Weights of a small image classifier: 1.56M parameters.
Rows from block 3, named by matrix and row number. Rows with one number belong to one channel. Each number is 128 + 32 x the weight over its row's rms, rounded and kept within 0 to 255. All counts start at 0. Numbers have three digits each. After the name is the row's rms in percent of the matrix's.
# c3: 3x3 conv, stride 2 (model.blocks.3.c3.weight, 96x48x3x3), inputs 0-15, a 3x3 kernel for each
# c1: pointwise conv, stride 2 (model.blocks.3.c1.weight, 96x48x1x1), inputs 0-47
c3.6 104:145111123137127145133147168108089138122124112157160152100112125117131141141177167177123131166124148167121132183199209164164108152164123081134128093134146129145155115104128107098081168161167062094115056115113096086101119107073160135113162181141120158152113175183092097136116133130138160147131152142127075103127127148152160175122129107110134083108126106099102124121130149154165133154097102166143123181140115072090087091086100121126126
c1.6 104:103116140140140132071093142160159132114110111094114135183118110134142056204119145103062083189125130148113135118142119130059087161127121077088147
c3.7 102:138131096121139121113104111097108126126127115115117110159194103129175125107150134092082081078110121110104117119146143090111108104108110080091093092098108151130132120121148106148121150180152120131128140146146131143136138054074105081080108092092149179176158141155149144184068081115053109131075075125086055127068144144066070117141138192108109120109117141133138116104110106096119120107137147096143129130169159130127069143120062164114066
c1.7 098:113123160106097097104122092132087103111091141095094096155082107126207122123190097084133121108147134063164161112118087154119122073182137085100100
c3.8 099:117144174120148209144148173126128147119115156134159168124120077152121062137111101059084136084119160076105159141124149132131126131153174111090106153106083101119125094110128092137105079038069129153139108145120124113120110098145115140129092146139111102077135091058108123087124114113107115125085118131135143191132159231134193239142143100143136099115111086147145123151163104148124132135123169138135196129116166168189196170164171155150126
c1.8 093:126104098077110162102087113088079118105107098153096143161106105131155133159089054153096132144112134120115106180040083136152127153169153137072119
c3.9 099:144128149165147165190181149088072078093099072066086077187212148170147138132158136144140129146132103100116064149128099164154137139129168155134118125111090126126088155131148136137172160162124141118125137144128151150141150154107157166117142135082175076069166102158132104159083158160117149177099126152162124127140127117135127068109107108097110105120094146115106112142112102138106107112096082120098072090070085124134132128150147123146129
c1.9 103:121078149096130140133125151103154099100061042141102168119067178087082146153131119098109120176099131095129102125121104131129079106088171155081126
c3.10 094:093090121098098129106105147114125141131105122161131108089079131106129196113145180130140142102115103107126117160146186125157105155165136126131109165165157106151154088088100115111145166156162099094100105112146128150166122109135153111116088049072127117144137096157152142134132126140108134180083087106113097117170135202185183130153098125115100145117136172088080116101123136113159172051049115051057085084073066066103133119105136097141171
c1.10 102:128111168141176159140132136117133188135154084120114143133104109139053148170197132147158094115143098126159132160129104188118147205184121140072148
c3.11 090:155166170144141178126132166149183166152140177131143137156149133162158206124159138124148169131138145122132128127107090118095101115094115113134085157148126149164097129088103125111133112128144108139145146138204131191176185185141147139153121138127110166121152121130146140142127137132115124137079095102123097131108094119103104127071063070034084085066108130149135135186149200187188177135151157152131180147145162137137152117091069059064089
c1.11 091:183185150160104115139205131132120101094208174101158158121163122112135127143167119146146142107100126113103095140112099146187180182135158164163129
c3.12 099:130124137142134140143128145138131142135137146151185144123098112082091100093119145150149174155148219174205217110107113110118088121131076126117112164148153157124116114095106094120100103116150143112078095087048036036086081079097099116134117184161106081111148141123117155120082085091113119131144149147098096146058124122116091121145076095140106048077090078144107129098079095097102122159149150140126148161161164137144108141121114104088088
c1.12 112:114127074155122147114060137134100131109082121129115138146118044146134124149136135080114169132109150135120145117077133115050123085126042147073159
c3.13 094:162161152189157166210177151160155119169142148179184151077086116093133124102158117105106143138136134160145141114095112109123130097103125052103088086117076074094118156142110111101130122083118164148149242152165230222154090102101090135119131147128202180147105105119101124113141119109141122104139131126097120142095105153159094148066113113102115118105154106123156149168142189178193166136192158153136185152158165088099103127111129128086114
c1.13 095:147177102148135079082192115127115105119158149115145035117162128154084106074124112143177142088094139123119067134153077076139139108118138136166131
c3.14 092:146147144120130119135166165141147171092166123114134146165159122172135151123139142142131137144118113164138166105074099058098093024068101187147134158147128141134128125168131190141156128127123138141136156127135147163116101107132065091136096119163108138132064103092096073050145134138085119099081085123134191200181177232177237176122150146118111180097120124138171133177155153159197159142162182110129174100128135142114144112127136153163197
c1.14 094:107164146117075164143133111086084203119154150119068092150131062133137157090127138098155091099139107166153168101117158094161178095148087092107131
c3.15 099:135159156125155178125150157126120093151132111138133115151138145153148171169171203118134170113144184080097156122143157106144149096123095142150124143122126154150116145150154119166113092097131148106076129146087161151129120160124152166160124160133066089072045098035111064081101133150102094099070070078121097137085111157109120135112128128142103152164162149149103089149140118156200185155170157113134177090107137117153179150187165120122123
c1.15 100:127127164136118180116112168081081118092140112144092082069087091151212139121150118106121108112137114057140169136159058123107147155153091120140142
c3.16 100:099176175119152157112155134101082122072116106099118116164147117149135140123140106139128137091115144122099160135097084134141092134168120065005039104054090088104092146133151161125153153133154157195163163164163136172148170139192139124148124120143137110138116118128120098087113101092079083073110084059140112171156154229153191211193201149244183188197219190128204160123140169114165148107142164106141157119132126153150129159158164128175175
c1.16 103:143105101106133029132178085137059127168131116132182131100142117144108089100095129123146115105151103127172106064110107117140132161126143069077095
c3.17 093:181156126166137131129129124138141141164125135169148119177121102141142142131137129115139145120137120132161136069101109096073088109105084137149111163132137129132138144119104112118088121118181129138129108125124104108090156172115188180151201227177057069115062121114124117112109122093088081084069061123115131148152149148123127105123132165126122138083129115133138115122117125115115087097148152158137177141151130109103129122152134106112129
c1.17 089:172169162171094130126166174104088156133140155154153104045164120152075167147191116174131094144086132139126149136168105123144157119140191162141124
c3.18 092:127131112117106104105109100082110092094107094102119116139126092128143187105140172108153136133135139109172151107096081145093077097090090111126146188178143120138088127099137122103142082118112119125109100108141104121125125136129167095070151128061162196183173155192159181182150152164119123150109128118116148136142115137123170126094099086080102093101118126131111091148126122121136114141120129151138133134120147145107088165113069117132091
c1.18 096:144120169171106171123159131135144160133163178141142186165165127127131130124172137160126135137135073118125165158090120143196154184103163175210156
c3.19 098:127126103092102112096140121154133092153111084159155123177131081134119068084116092156158190160137160156165158192168162165163178179167164134105141128111114133103124113108109092141108112134141149170124102124126074109118169175202184161196200209182084078062121144104105127114139129128185144129207158141165158119136122109126120128162129070174138120152166123181126103155133101156130123152152089136101089136146134136146121136112123144152147
c1.19 105:071087120148169123129100176126137127138115075111078074152088129098077134115143129046089129117109095123069056122126135157119108102161114084142131
c3.20 097:124112111136116140132138136119119131104131126141114148143101129143093125164127121186169163206148213183206183071052105116086067122134117139135150069145154064089149129134161153143123112116101137137129119117105100084107131138109197140138204228167113089141082069109139130116153150119147128143131174152099041065073066096081079111097123145112152137107124120150143160158139139161110128114104093129122136131125107206189178175131156151155153
c1.20 094:127149128184067132158167143073143094174189148155140118136134117190155153103171158112133162147185122148138135099073116141144187160081116152134163
c3.21 100:117154153129136148116143112158123107183142126141116112110185179112140191120119154085063098104156123134146138060065057128122120136146140113112081091142146080114125152146158177142148145175136147142124122127056087086061096077075090133068153113088128133142100139111108100108096056100096122168153178214123219166162182202129155138161224185175147206103119137141183198103117133085077097134129155156167160165174159143164119149158157102098099
c1.21 086:105108124093094165122057094113087178148052133160072120116101117147113115101071079167131070134133154145120124130162129158137096098126164168081143
c3.22 101:152145131154139138159120106140156138141149131133125122151160140157146123146159138154165157155128161142160139169115123174141117147139127153100127163139130125118121128151131141132138124118098132136126129142114126106096137112117146128115142138103152150160107135133109141189194160131190157164145181147110140113119113142130161142132123138117143147134150144136114125141111099132116110144141106134130099114106083167204190176146170151172146
c1.22 091:137148127136126118153132167135197127128117130166158113118142134090145106156123174140093176161132054172115054143144223126145109159170141143161094
c3.23 106:125124104167136158156134105120149111184137136170145132107146112121178136148134127126093072145120107149104114157144138145145145146115130137110102165146147151127126104148110063120123119182155073136111105160144088086060135087155151113137176131126132146140096142152121142151121116092115111099152120073105054100108131089136106103113158122138185140143168150097128117123156130121111113110086144135144150127122148085070059112110098136118103
c1.23 111:046093152083155158091109097152116094156098112087102164092103135059119083089138110104069140156088127137113149115175106126126097116098164149086111
c3.24 098:160142135165146139157165169087098128114111125129105119127139130156138138162143131144112098132104074124060076117131134109134170110116128075099128094102123111111091150149137187137148148168170117117135139143151134169176093098109071042070075010028115077107126105088134122127096092109106115085147110081195150115182141124147150113164181169198179188212214175132145160158176167148160154116094136092112074135043048145127144190169188197205185
c1.24 105:102099141065133112130116045083124119169121061129108129096086134155143102053089143115116118129108091137112155149156117156122083125124092103049111
c3.25 104:135107085154167129142174185109071111162132099183182135082095142100100112147136117139157138087145139105124170127162158127140161175171171117147118096104111098083076154110122148136075098097071128077049154139068173172103134142156160177178064126141161103105134161111155160140112150169076093124073069110138120099141110077171161113112132190098110132172153151120110113144129130145165110152177137117136134127128112119096087171119131162161142
c1.25 105:163105052141145125131115168136087109085099124128147063122126138087148081171122141154125167127145124114192124096129095147114044092086121096140077
c3.26 098:108102144091096121101082121109139144096089125087117134164092035126122083120112119115129114060131119063118128151165190173156196177211213102130165123149155134146137172158147134089112115086086138122151162116144180162163117201158126185171102156127144118121183144157191182175138144135119148157107134150087022052071077033048028065135143165113129135129118156134145144127108139124122133089110141106135159119127150086111143100114131131098136
c1.26 102:116117125130184138125161194174128093156161151139185148067150165090086116151149117175146190176140102117146145117101143130155105150183181137142089
c3.27 105:121112161092119126120107115112113110092087101095061052079128128140125129176133144155175182185142224153192171147142154141140112117141088134155155117140133116119111092136150117132164120125149131115096090120047101054084111130138150123185146183185144165135187163149209132094144106096119111113092171121108084108116104112088100127079061114106082023145068043138105120136110090163121129116137143101127147107138094105117168139123159122146120
c1.27 097:140114150192151109141149158152118134083175144129147110133139097196095144165164184090102118118196121098143160106106178159109185144131099155140191
c3.28 096:169102082183134096173118109142118131142108125139123148136135091116145113130157131095119120154148172168203206115090094131127115175166116161150174156154120161139157130204189191176207140115051144094104132098094130114121161112066136118108166145112130102140146125138137167149129133112160144163163169134130120160149158143147153186133113097085118086121080131089058103096109103148125159166146164156155187173186197164177162151151117160153106
c1.28 104:087099116125140155175069088130153118105055132112141118047117127138114124143157092107129162073136128066133100095146094132105102100063154108107078
c3.29 097:117111124137099105109088093163168156148153148111125125116090099072113087107113137155148165159146146142152162175168180164152162148122091121102100111077089111110132153134095119104077113115127111101121087091110094070103119133126130144113117110118055106097096136137103144125148170146192166190197195208130096102077133089133104098149156200143141175134118167151140133099106117092083105166148123181164101166159124111194172075138133069064126
c1.29 092:065155077144147101071053129108167108113074152103097169120155142077087085105123136098115126108111079160147110126110110144138083133075085112102131
c3.30 110:153136099160142134133136126144149169120125152123133158108065069121139082137112099135118143109123148124112134156160194164149184157177169075074111052077080089079101145133101151135115096121127140138144152159152132152156108145140139138099116107091118069130075091146101097139168153131133119132154141147134065089112134082110145095164176153197149144148157158154163142154158157136161133137125135140124125110124154107094113101120098114083106
c1.30 109:127116088111144098124158115073129088131143115103116069000127153101124087109166129138149102106113157115121169114163110120104110115131129150110056
c3.31 112:126084057139135072131095084162167129151119102138143082117126115125129110090100128135131113152140093134170104141095123146118122144118076127120141129131148134146139055081087066107135109100167122092111087130099131123139118135081181131080179142104208187166154140138159162145119138160151153198140151155128071063079078049079021027075086098067131085118138110123103114123123098125115094181158130205171113164170116101104055095131072116099120
c1.31 105:100088089147127138081093149125162070114094178096147065148134092135123068124124140084108088114120091152125134163129147055056108096152099108128131
c3.32 106:156109111186133103147122134160151107167116107096076099113135116154136076140141143104076093123110106086086089110135091115109120055087153131123189128126166144141151116120120137130138160182206130131124167145129123137121127117126102103120084089127110160115158158139095139165147147111149158122159170145075051082102107138110105126159160141170140133142116102127116113136111098126099110158117112141121068111074086099048079096101089054039079
c1.32 112:111101124100094136135123091142155109144084106091140112087140068061078079142093138146122098094122082137144148092095113065153066065119130115157094
c3.33 096:094132190110114155129128159158163186138122181149142171106138174100134176120132152105128142148157164136172161146144131106124099138149153128137134114124110092113110151081095068071067106034036098113143131124105147084106119128123144148125162154089187133139150100145140126147164118141141096103096078135094108154106117155206196164103133158100113161141113134110154193127128148158128152148147164164118131111116122143128209143144146190097086
c1.33 101:081092138138122141043088156081082115098090091121077135127088048135081165141112148106130151117123177145115139087137133115089125104108099098086146
c3.34 091:101121132161146172205240185120113111119137145122140139141138119144156135158202125181140153118126134115163188077093115099111115131155167089186151082120124045105120131135111136128126148124127095122108124121157171194166124129116144123129139162152185187159126104124106113094099117116121136133143188158139157148136144136150150143122143128123101147095165132138179161171143199165191174159183183143148216164206189099111089118127086147112087
c1.34 089:179144158150130106153155109110171145133194186114156103173188159144164115155144105169152166084098167160114151127117092099156165139078152168172147
c3.35 099:124156167151134159174198182114114124095122125093133137139137053075103065098142124119124149154119144144176185116111124104120127147131126107101120117077070137120093160165186129129104096085089149134128154117114135146138119124103134126126137122134155142138112095108068073095096127137122119156131152150098069139124126121133113126116147164139133158128119152096112113109107120117119120143147139129101141109135142104107143102114121150114114
c1.35 095:181122105143122048155162139099143135165135130129137111140153165172087182066142119093158136086141164141168141066145058141140171107097129163134113
c3.36 099:164130108166133113141095098145150170125146183134166174123121101126100071099108097097136173157131178134180198098116164077095146093086147066073086136123081131113083175193158160130155109121124144123126129124119119134145115167129104112169079100135124126111115113138121180218131139138149120157127127123111093072115135077148098094094088116078123123126110158127095114094093129099084125138168186136118194138170206143121083140153089129070077
c1.36 104:099138035140106109139105094105138097109050102135116050092107118154083111116112123159141128137133096153137128116099115103084123161146131174167059
c3.37 101:164155143146131132127120127187165164177172148186171135174175132138162135118171126147184173139162152173180143087093101131112065143123067141190156109115152105135126141152169110135174083137188123116131115100141131130149193126108149131108108116123036054087049089075089097098129128104139117117113116100102092137113098130101075146109144179111127148094132153124138150097113135117137146097146147117121135128136123132141153131143158105116137
c1.37 099:155205177192113096168146128091143098149143155163161089041179142185160122120171147113141176126157103106144116147162127132107134138154130141138139
c3.38 098:094078099081086093102085082152184133143123167131150131053089109062094135109130138121134163094135159129147176123145140141153124120137112112096148105114145113103149107075097114097103105102115114088085153088124150141108162182153137146145166164133144142156173128148201175144117106108089138115088075153087131149091122155108113107100085095081084055127081105125113122131107138126152123067161157118124198153184196117091092104120128116108148
c1.38 092:123172104179154092101133168127142163090158182133156096074210114165097123166158127153186135104102099146112125136120135121135200151152077127156120
c3.39 097:153167170204157201179158165150156118146125136106127124127141110122114120119139128102121138145147166093122128134130123122136133077113118138138126171122102152117091110082107144120110152128129144123123156144141146130112112144125114121139113160108129111081138097101110076129082150181074116170050100160067072122096112113084087100134148151089168194113160202130122087130110106128109097158186118159144152113156140066152170079132139125115088
c1.39 092:150108118114137100136109107116093086152073144112124161119127155138058154057118094145151141119087210084104150104133043129105129110126163154164103
c3.40 095:144123118152127124181146132103110117124122102118114114165143102144134131187138125090061060129094061168158089114073104096092104084068105071103133067107104141133091147143152136101193154103112151125116145113100146155119096089067120120053142095041167100084200146129143134119155153129139172166122165182136122131123131098111112079152080055152130089136125138122103093114111069146119086072046045085081041166109078132131128121099142132128140
c1.40 091:196141174123099082108145108168166150160165092134136126155139140172092181120184143176153146181154153121147155141100140166173143141131190156145173
c3.41 100:098101130100111147102120154074116108111140126094141133158154147155150147171185167133105097139110052121095080130153172116124123103076123134141130154176143163176175110122126094089135147106094082117146123114172127180168131089128105091103106049073154125081169131134183132149077022083042087068042041045143149132171148156150118181111159116153152185146203207113154134130156186115163178123118132119107141122117151145127124094101114140137135
c1.41 094:127142173124148162110163067166053173155203116120090167101107123144151213086120099140159149164130127151127126125131110132156170141138175111110124
c3.42 102:131130115160129113151144110105126114098124128085126130124136109144129154140128137134160144184158143158150076104090081089108134082086127081134154083133136108109103105151160113149169121165146144088123128114110135113136105146141162145136176098029158138139141127136110136164149136144167149140162178176180160146167114095128112109108131099090097081126111109112117136117125113100092116156110106122108106108077090115119120137127189158178174
c1.42 096:179135151187114104182155137136180147119150135167143148151149156178044131126118168163107143178112115095124089156123181146119132123177173183117135
c3.43 092:142138152165140174169145157144147131152139125174172139121091101085103078053115129129118140150143109135122136077092113083131114139137116050124101075071079141110108114159115146123138134100132159141157208162187201230189133109086125103103092107122118104079083123123164158135113103105095124068114065069085114128110112148151088115140114072135131087111157170128131113143117145121179154085124142122119115136170142104109101093107116089063113
c1.43 095:172164094152165036153216110148118120167164145115163112108171100154096171111119142138177159124117141149157183128175086113123151124125133143114125
c3.44 101:109118123132145129150160129107083130064114135088108131115133122126119106081094086089101099108088091092071108074028081053133088099124144056090162090131143148121119164195173187127165166152143214166129234121143215187145106106080046136099058103120133152138089129121110148124084066134078120124101108130142141127178144102158127088171133092162125113165108117145127111157093126144123145108097129085081106075075116150098078179133100170174142
c1.44 092:201136141101126130169194146144115163134145128164167121137171136138092165122156199128176153166184158127175149141078145147121183160133167134105153
c3.45 109:077116156130122116161109066133160155172153176189177171111143147058053075112068052144106119131119141123108134104101152121137140106080117137127122148148160129110121095141129099134134093102099085129129131088129130133123102119118095113095095101089093079059111120065102116139139141144117136137122140150100118159118116110170123072116111129142139089152151076096134162152127116139126088133139167164102107161102094139151153136129125172150090
c1.45 114:087166051119124143102080109104132112151125092143086145137083104119131043129146135137108097141091120146131177111128085109059072104091140104086103
c3.46 106:151144150105124083086133134123127138140117105071055088142192158179167158139158125115139154100154152127109110166122090135110071092110153123138131133135139138159136198172143170141095163156140144132130095149114067108098152154148116126121087099130117169176183180149047104100162170201107153178059147179111134140132168173125108145137160148111135154128137108139123140115123145162152152188176159167142127152096110172166121103125103080063105
c1.46 117:079077148128073150116107125148126123106097105098109071154103096058172101138125110146090065094097060097085140088151152113101101115118104138162111
c3.47 099:126129123129100121119154112126160162103142205112129164128090093123127096119127097138180179157125174156177152160157176129138185126179196093104122113090054106066099174187125172144158122184140114088131080077118092058112092167145144136178112147137117136138111136141081094128156136098165131137160193185120099088097087074086058082083075161071098126055078120131130146096105133084094113142156144119114167109152172142161154159142151136103118
c1.47 096:153173171179156040161145161135146127110190183156140096123202133164120132105140178104150166110145124179126118120119133110161160141105159160118143
c3.48 103:111115125151143166181179188166139117166166161163179156122126125094116137136079073120120125107106105150106108118151121137124121121125125136093104119103116072120103112109118168105095182166088140130145119144162101113150119136150120111147145131144133124147058124088146102096149122106147120084157177123144156155153149168137136139170140151177146179153198152151142129146149152140125129125104125139113093138126103149143128131157187114163173
c1.48 103:102146077093121119082104108095136133145126078133036065125105135139101143119123108121133060143062111164117119161115096089110111086169100138087097
c3.49 100:110117129120120144113098087111077112109086074161130091146178204132163199120139125137136149134138173115112134134130083136135078162147108133070060145131102121100147112130147101113141085085108115092108127122088146119085143144141163138094155109082140188209137125180160143121124107142104104150121115114132156160132128159116074143136162120169149127196154135139122102129129125138123121127130098126141134132143130146184133166139154148179154
c1.49 093:105043150132102106127078132135107088133078118148152138040101117128148076125105086098087140108147098088157100101104112168104093163090144097101118
c3.50 103:151160152164165157171171172116120127085128106076083127144135114161141132151163113092098139084120129120145160108118103145155124125114136150168167112136120103104110145134143183142192129148129168167139170161139136148143118127096117120105101084073123058070090104055089062077117150152130137168159199179176116095173111094152110091112124100125131136108137127153137139158137135133124127134151146107143118134128152148096101165123132175179143
c1.50 103:144070146108115148154123108072109110134107098134104178161115130142161111105118113061101154092164127132147099083121126148129124141024120140043155
c3.51 092:101131162118116171123140152108138164087134170100154135157140151188135179139162152185132136151120131137145141126124103071080105124108152129136103160145106142152133136141151117102082124126094072105112060112167072109143158132092179134071151137056146158082113095074066090094123148162141126143147141141151142114143090122116091108116131139114137157123133163109152169124145188101132148136135140127118167129129175116130140079127122096115118
c1.51 095:142158163137098166107139137133152115161202138124136190168139132136140138108131108168158163158119143137097151129136128140222157218093177160117150
c3.52 103:131080095108103086106109116141129130127130129160162141159141135143157122138147147117118126068091097067047118108119126103112127098125139091124141103104124061067064110119119111134141090125136142132128161125112150170155121126150096133106137086098151110161137137150178206202110132139082125142123139124151129108111108123088090082148176187138151141144106133163163173133127123130130130163168127119146132105110164060028034104074078125127099
c1.52 107:054113159069117100118134117147107092145112161075086127152124107093090122118061094128136130107088093124084069114108174120102112085169100071139118
c3.53 099:084089101105114105117117119081122130088105108117118130127147105110131103127150123089144131119141155129152157166151156189164138143156129130119124103094102109070070138116088118108119098084150097094151117116154123158148081115107091090083079083105129148148117116137118131182186158142175166173168160133102130149157147192154176214114119166125118133124110092107125134137130132168157152138112125152146139157149170164120108148107090118091087
c1.53 095:122121158159180074103156103138180173142180169104152059072139125121126139086210138140138114087135123117092119136161158168130131155160118173154108
c3.54 109:165163135177144110159155115142113091101096078101093119143166106128152095149138088137140118131134114133120119181146095156135075133103098101079113120124105154155155121157186146132163148176163134138163143127126153170137122130144093088119111095076114109112080131134108143132163133076120096076096060058124119151126131160127127147119146146160137156137146135139151160155136132159157116146151142144119117157117115113085092109110109057067071
c1.54 111:101082144121114139127118064137080101154122091078140048065138091119179105069127121129134099089171096122143152077122140077084140120113121125140099
c3.55 107:144148152128143130127121113089080121062107099063046092148166153175152173137167196166178163159139167145171174153138122141168103115106089125087101096091035146102104192220183207147207150194175132105117111141114092106106116129138132130144115125117103113128135141133124137122135150129177162145158181146125130172141135157118143130084132132072105096098092103128135127128148120111121123142139161114159148128140135151143120150156145119162134
c1.55 107:127017146135143087156084128125134136084103111157168155145118104102140129081075108080134149099169126116128091060130139111093115142072110105100140
c3.56 107:120122135109139134102103118164171148174160155156158124154177176138141127134121119153159128146181158140149162164153126141141148109162113114112127163136165153166163165137109121121121143126120149148123161150135143141116108126095112098110111131140143143127191147170155180135149134147096128111121126107092051076075099063072052078080002043045086032059048122113122115113114108104078110140147149164189192123162143128151146152148147137176164
c1.56 106:078136135139120148118113098151092060057072135148102143123111144097134143129118089098143162131124134153087126153008089115130107100120119092163122
c3.57 098:109120122115117122098088108107100129091116125121134126159141136130119142117118154133119125142107146105114169024078128077117119096104093112137129126151143124141120172153172128123164095079139147146143126131139147137139148102073163170124122137106184075117161126148118151137114114103130122092172151101108060074101105105120085166150161142163135126152122119110100121093114117064091117109075099103131136121115120154178187179158175147158155
c1.57 099:149137142125106135141179139152146101167132140185202099047126143132125132063211125150135146115180103063128114151139154154115129171151147115115135
c3.58 104:108121138121136123150131116116150162119141184147169175104129088103144100117113136100098140073096140056078138105129175101131178150151162098071064077089067065059085135136121143159111138162082127116144148113157170162156089116126116157135078110104091069075076091125109111110181139142191139152211178173117072087093112069082026094111136215151138190153140163130133147135139155138143156108103142079110173120135150125150136154134140152145151
c1.58 097:165171123085156049170146111097173069156165107138164076135146145090078119079144132134168181121111131158136138145102088142109110161152081113113103
c3.59 102:140170144126164168119140139131129150133122152127128122108116144118142144134162148118149140118136139135124147144172179150167169130206159111138192111128187119109125126089084127122113109084158141123095105139103131100129108125126128127104103084094126114123160149124149131121110121151137148136113130144152145186138144179153170150125169162145144143123162153151161155135144153141159167153157162129152149129135156143145170125145150121126146
c1.59 097:112083136097144142085073131124117114143107119112072128105083154108158104102110093142091070095108123065080188128151080166077121128135097162073116
c3.60 112:142141139163160107174142141151141163171147155161162135121170172090111137100082146157152154140154156120135131144119128172154136138134135128128119119122120130122128022077113076131069063099068124118126127131128154136131119132097106127098117111116094119110102115100107130080095088077106113131104095095097118172072133208136148159122149152075100110087068115121141144114132138133105123110120138081099088052037084113152100066067089087051047
c1.60 121:126136102148145112095107118098095124091097064060125137047078090167135102116082070099135084123102157118087127134134104122118134070103160127083118
c3.61 102:107154168154150182166178187061084110105149145092125158136196170158143168141131132108123141097119142092145136124113082102127106097121120074102093073099052121131144077103118073086119119091123108123116116132107098123140130130073111125095131137104146158106178107134155143108060074124061102156079154189125129136091127141115067100103092122103114093105083110130128149153154154134136138084122135107155179145168186176162174185158183150169109
c1.61 099:196153158104134054110156112119101139099163161169113158208125110171170127111103080100149158108124154108125105130104101197154142136095128149120175
c3.62 099:097122160114129147137135144134157145162157146186176150123121102138137166157131142138123151110111125114151121134139148121119158129111144131091086164129121087125117117134123130129154123135149096132096104111113119132080165109156137090158172121128142182180126124153136154145169142169148148168130127134131193161149134207116191207144139115147139144152157139138139127152136136150115110104113149111139167118142145144157151189140187177193178
c1.62 094:122148165115146116127134104138178167136155161162163120159130139144110175151156110175153159157141118189151120173076151160208167162207162135116135
c3.63 098:123156169165166180170196182107101143091133143146155179133134123129113134131147128154173179157169185163176176081117090087136099107157112111102091122133152073089099141160123148155149134178170140139143111145139118119158122134138092130116121114087171098127155129108155122099135156148138136166134163135129135162149152178148162173147166150182147162169178175141147144125133146109119147096112121094141134105124122157155138176155158135176161
c1.63 090:197142120205143120147142129124156196138145121163186132140155122177126155118129177124104130165134121085137098125108168167107150192112158164098186
c3.64 102:129126128150120116167156138117106095110140114106134123044030090092082062154119065148144138145135139134136141098142134082108113063077055138118137117124137139168141117125147135083033130105073110121106114106098135128102096110128142126143106114124092077115094072100115074100153169151136145151100164164103118115158142114163174147138143108119105157088115085102099095121098092142136100096117103093117079120097077110137151152116114135137118
c1.64 105:165185103158126088092111156064174158143147134152115109190153127168131131096154151126105127117118099158133193159143102183118137127064082169087155
c3.65 101:085108113110094126123145143135144133154130137166154146054072089073104092114111116141175154143132138127158134138179146142129163149186181155133144135145158137167179058106162046073089130093158088067111099086078106087093111132137129122147134156150118113163095087099074080085096093145130125159143155175111084118124100104126098122068122059049103108071099093102084082081073094119089082139168138142102160138123144130108126142128147148138147
c1.65 106:128178096160179128063124146096160108119104147148044098127148171171124141166169150176148123149098139132115150200137086156109134128159111175159145
c3.66 101:128102104102091126109118143152139132167139132164143136100129096088137146094118146116119093076091101108076056151148155137119109106128112113128128116125109101107097089054100081074113104102115143123133161121138140132162097094082066117074113064039070087067097093079074050065177149132148138119154138145138089125069117119084064083062096114109118160131161159140128119120120130118120139132119090113124095108099114115119110135109166158166181
c1.66 096:149171158116126094108173127095140158154182169159101140171144165170112156115142102163175167143076178147124122215115099140158136179163139121120163
c3.67 098:131125145127118140123138134121138115120129131114117097137161141146136170138166164153132116140132115132120131139104089140116097139121113154087088153115117148144141111112116151089126143146124146164138199137186148186133111121127084106124120110142190220132182126161144165109111113133097120133115124152139164157157139171145159134106113085119120138136133125152153120180152170148162141151147123171144163140134142135129149117119117139156140
c1.67 092:150159161144106110117170099151145161148173176137122163153173145126100163124144138173143198126083146187113156095114111142203183130129162131184157
c3.68 095:137155147143138131130156127117130151077105134075082113128122094197170154191185112133108097137126135139137129137122084096087054092096106069095125117115146099105117148143140198141188174218188129120144160098144144162129165167135125132108088059060153202199197168200169176174106133137080113120070087137114124108148109093143127148086096058120100083140123088154175169179156165154158100105111135135118162145124129143117085152125087129160122
c1.68 097:169126184130090075154136145152110136100200128142148167211153086140147127147126144141139142159158116186122140139063147148174153162099162121131179
c3.69 098:111132112118142145125142151117122101146135136157181139194162126164138118169125133091167165099163197075118151110098064125125095071083057149110140163140174133138135147105081150165078133109141091081087099097075131126137112167133108146173061110127167170151150159143156142134137127120128140144102101126178159156143150172147165175099120175088116154119094118116084104124107097151143131157169131135160160093114120147128133179161093140135122
c1.69 090:126120146132130166136057162175107158093082129148078132128107088161137182201110135088152080169142164118136189184144106101086144121134105149134143
c3.70 096:149134113154112127114101137111065069070065117103101155227156133227117135156110128123134149119152120082102103121144131115131169140154168098126154099121136143146130143179109167138080100070064135125106108115116111117167135075083068081064076077043108124135133108098110099179138164168163148177155171138102104138087127153105117121140144180135113177179144164131088084120083121150146169137146089117105048123092128154109119142111142131131137
c1.70 103:155078153186133126175119076071177159149127132132175135118148136199128127164128182139065145146152080106134137129188161143108133160140156135174120
c3.71 102:126102124146117140113118138152144114141121101123106092142161146161149120134133081158165142163131102118113085144166030172114022143080060152110106124078090107071094104121114122108115139152173112085129130130150088121144156180173114154159098153172078117157076072146050076149186158109207118091181114083130136112138144100150141105144123134163141147180184151111093082101091096111106093138116065133130076123087056115108124106135156102122119
c1.71 109:142142163136125083134158158066116162177116140155102143084138143148061131144152136175115046166112067148132133172145109165154159155158124147185150
c3.72 108:126101134109106125101107105113132141161145145136132103153132156116123154099088129134085104123119105116088096110104068111098079126124091107118087085126118123105127088093104155048059108118100106124132088119097120099100124152157103128146138112121158180133138155136106148121155133158130117103135118106080104109066088074072057041213159083195146118182146138146127156136155142125119138139116153118128126143137164159152172156139161133149148
c1.72 102:129117133106093098039087157140118074151146129170123091151112126098152133175089090058084149103160118151188106149129119134164108127106076092132157
c3.73 110:117095135125115116087086111154139129135145123140138124165125141149140115120139162139160140140145138125128150146126125119146158167191163141160182168155163159134146061102098105133126121127083173150137141143144100098083108105159086106135149134146157145167171158153166170131136171143128148112116127113179149142163151131154154187091083092122122075155118078164129122162147099152121132175144107156126102105102127124082112137109115161155119
c1.73 117:074127110142153159148100097147158134122095096112121105065115160082140057109137140103077097128112161110108068095108135138045102094100155133143076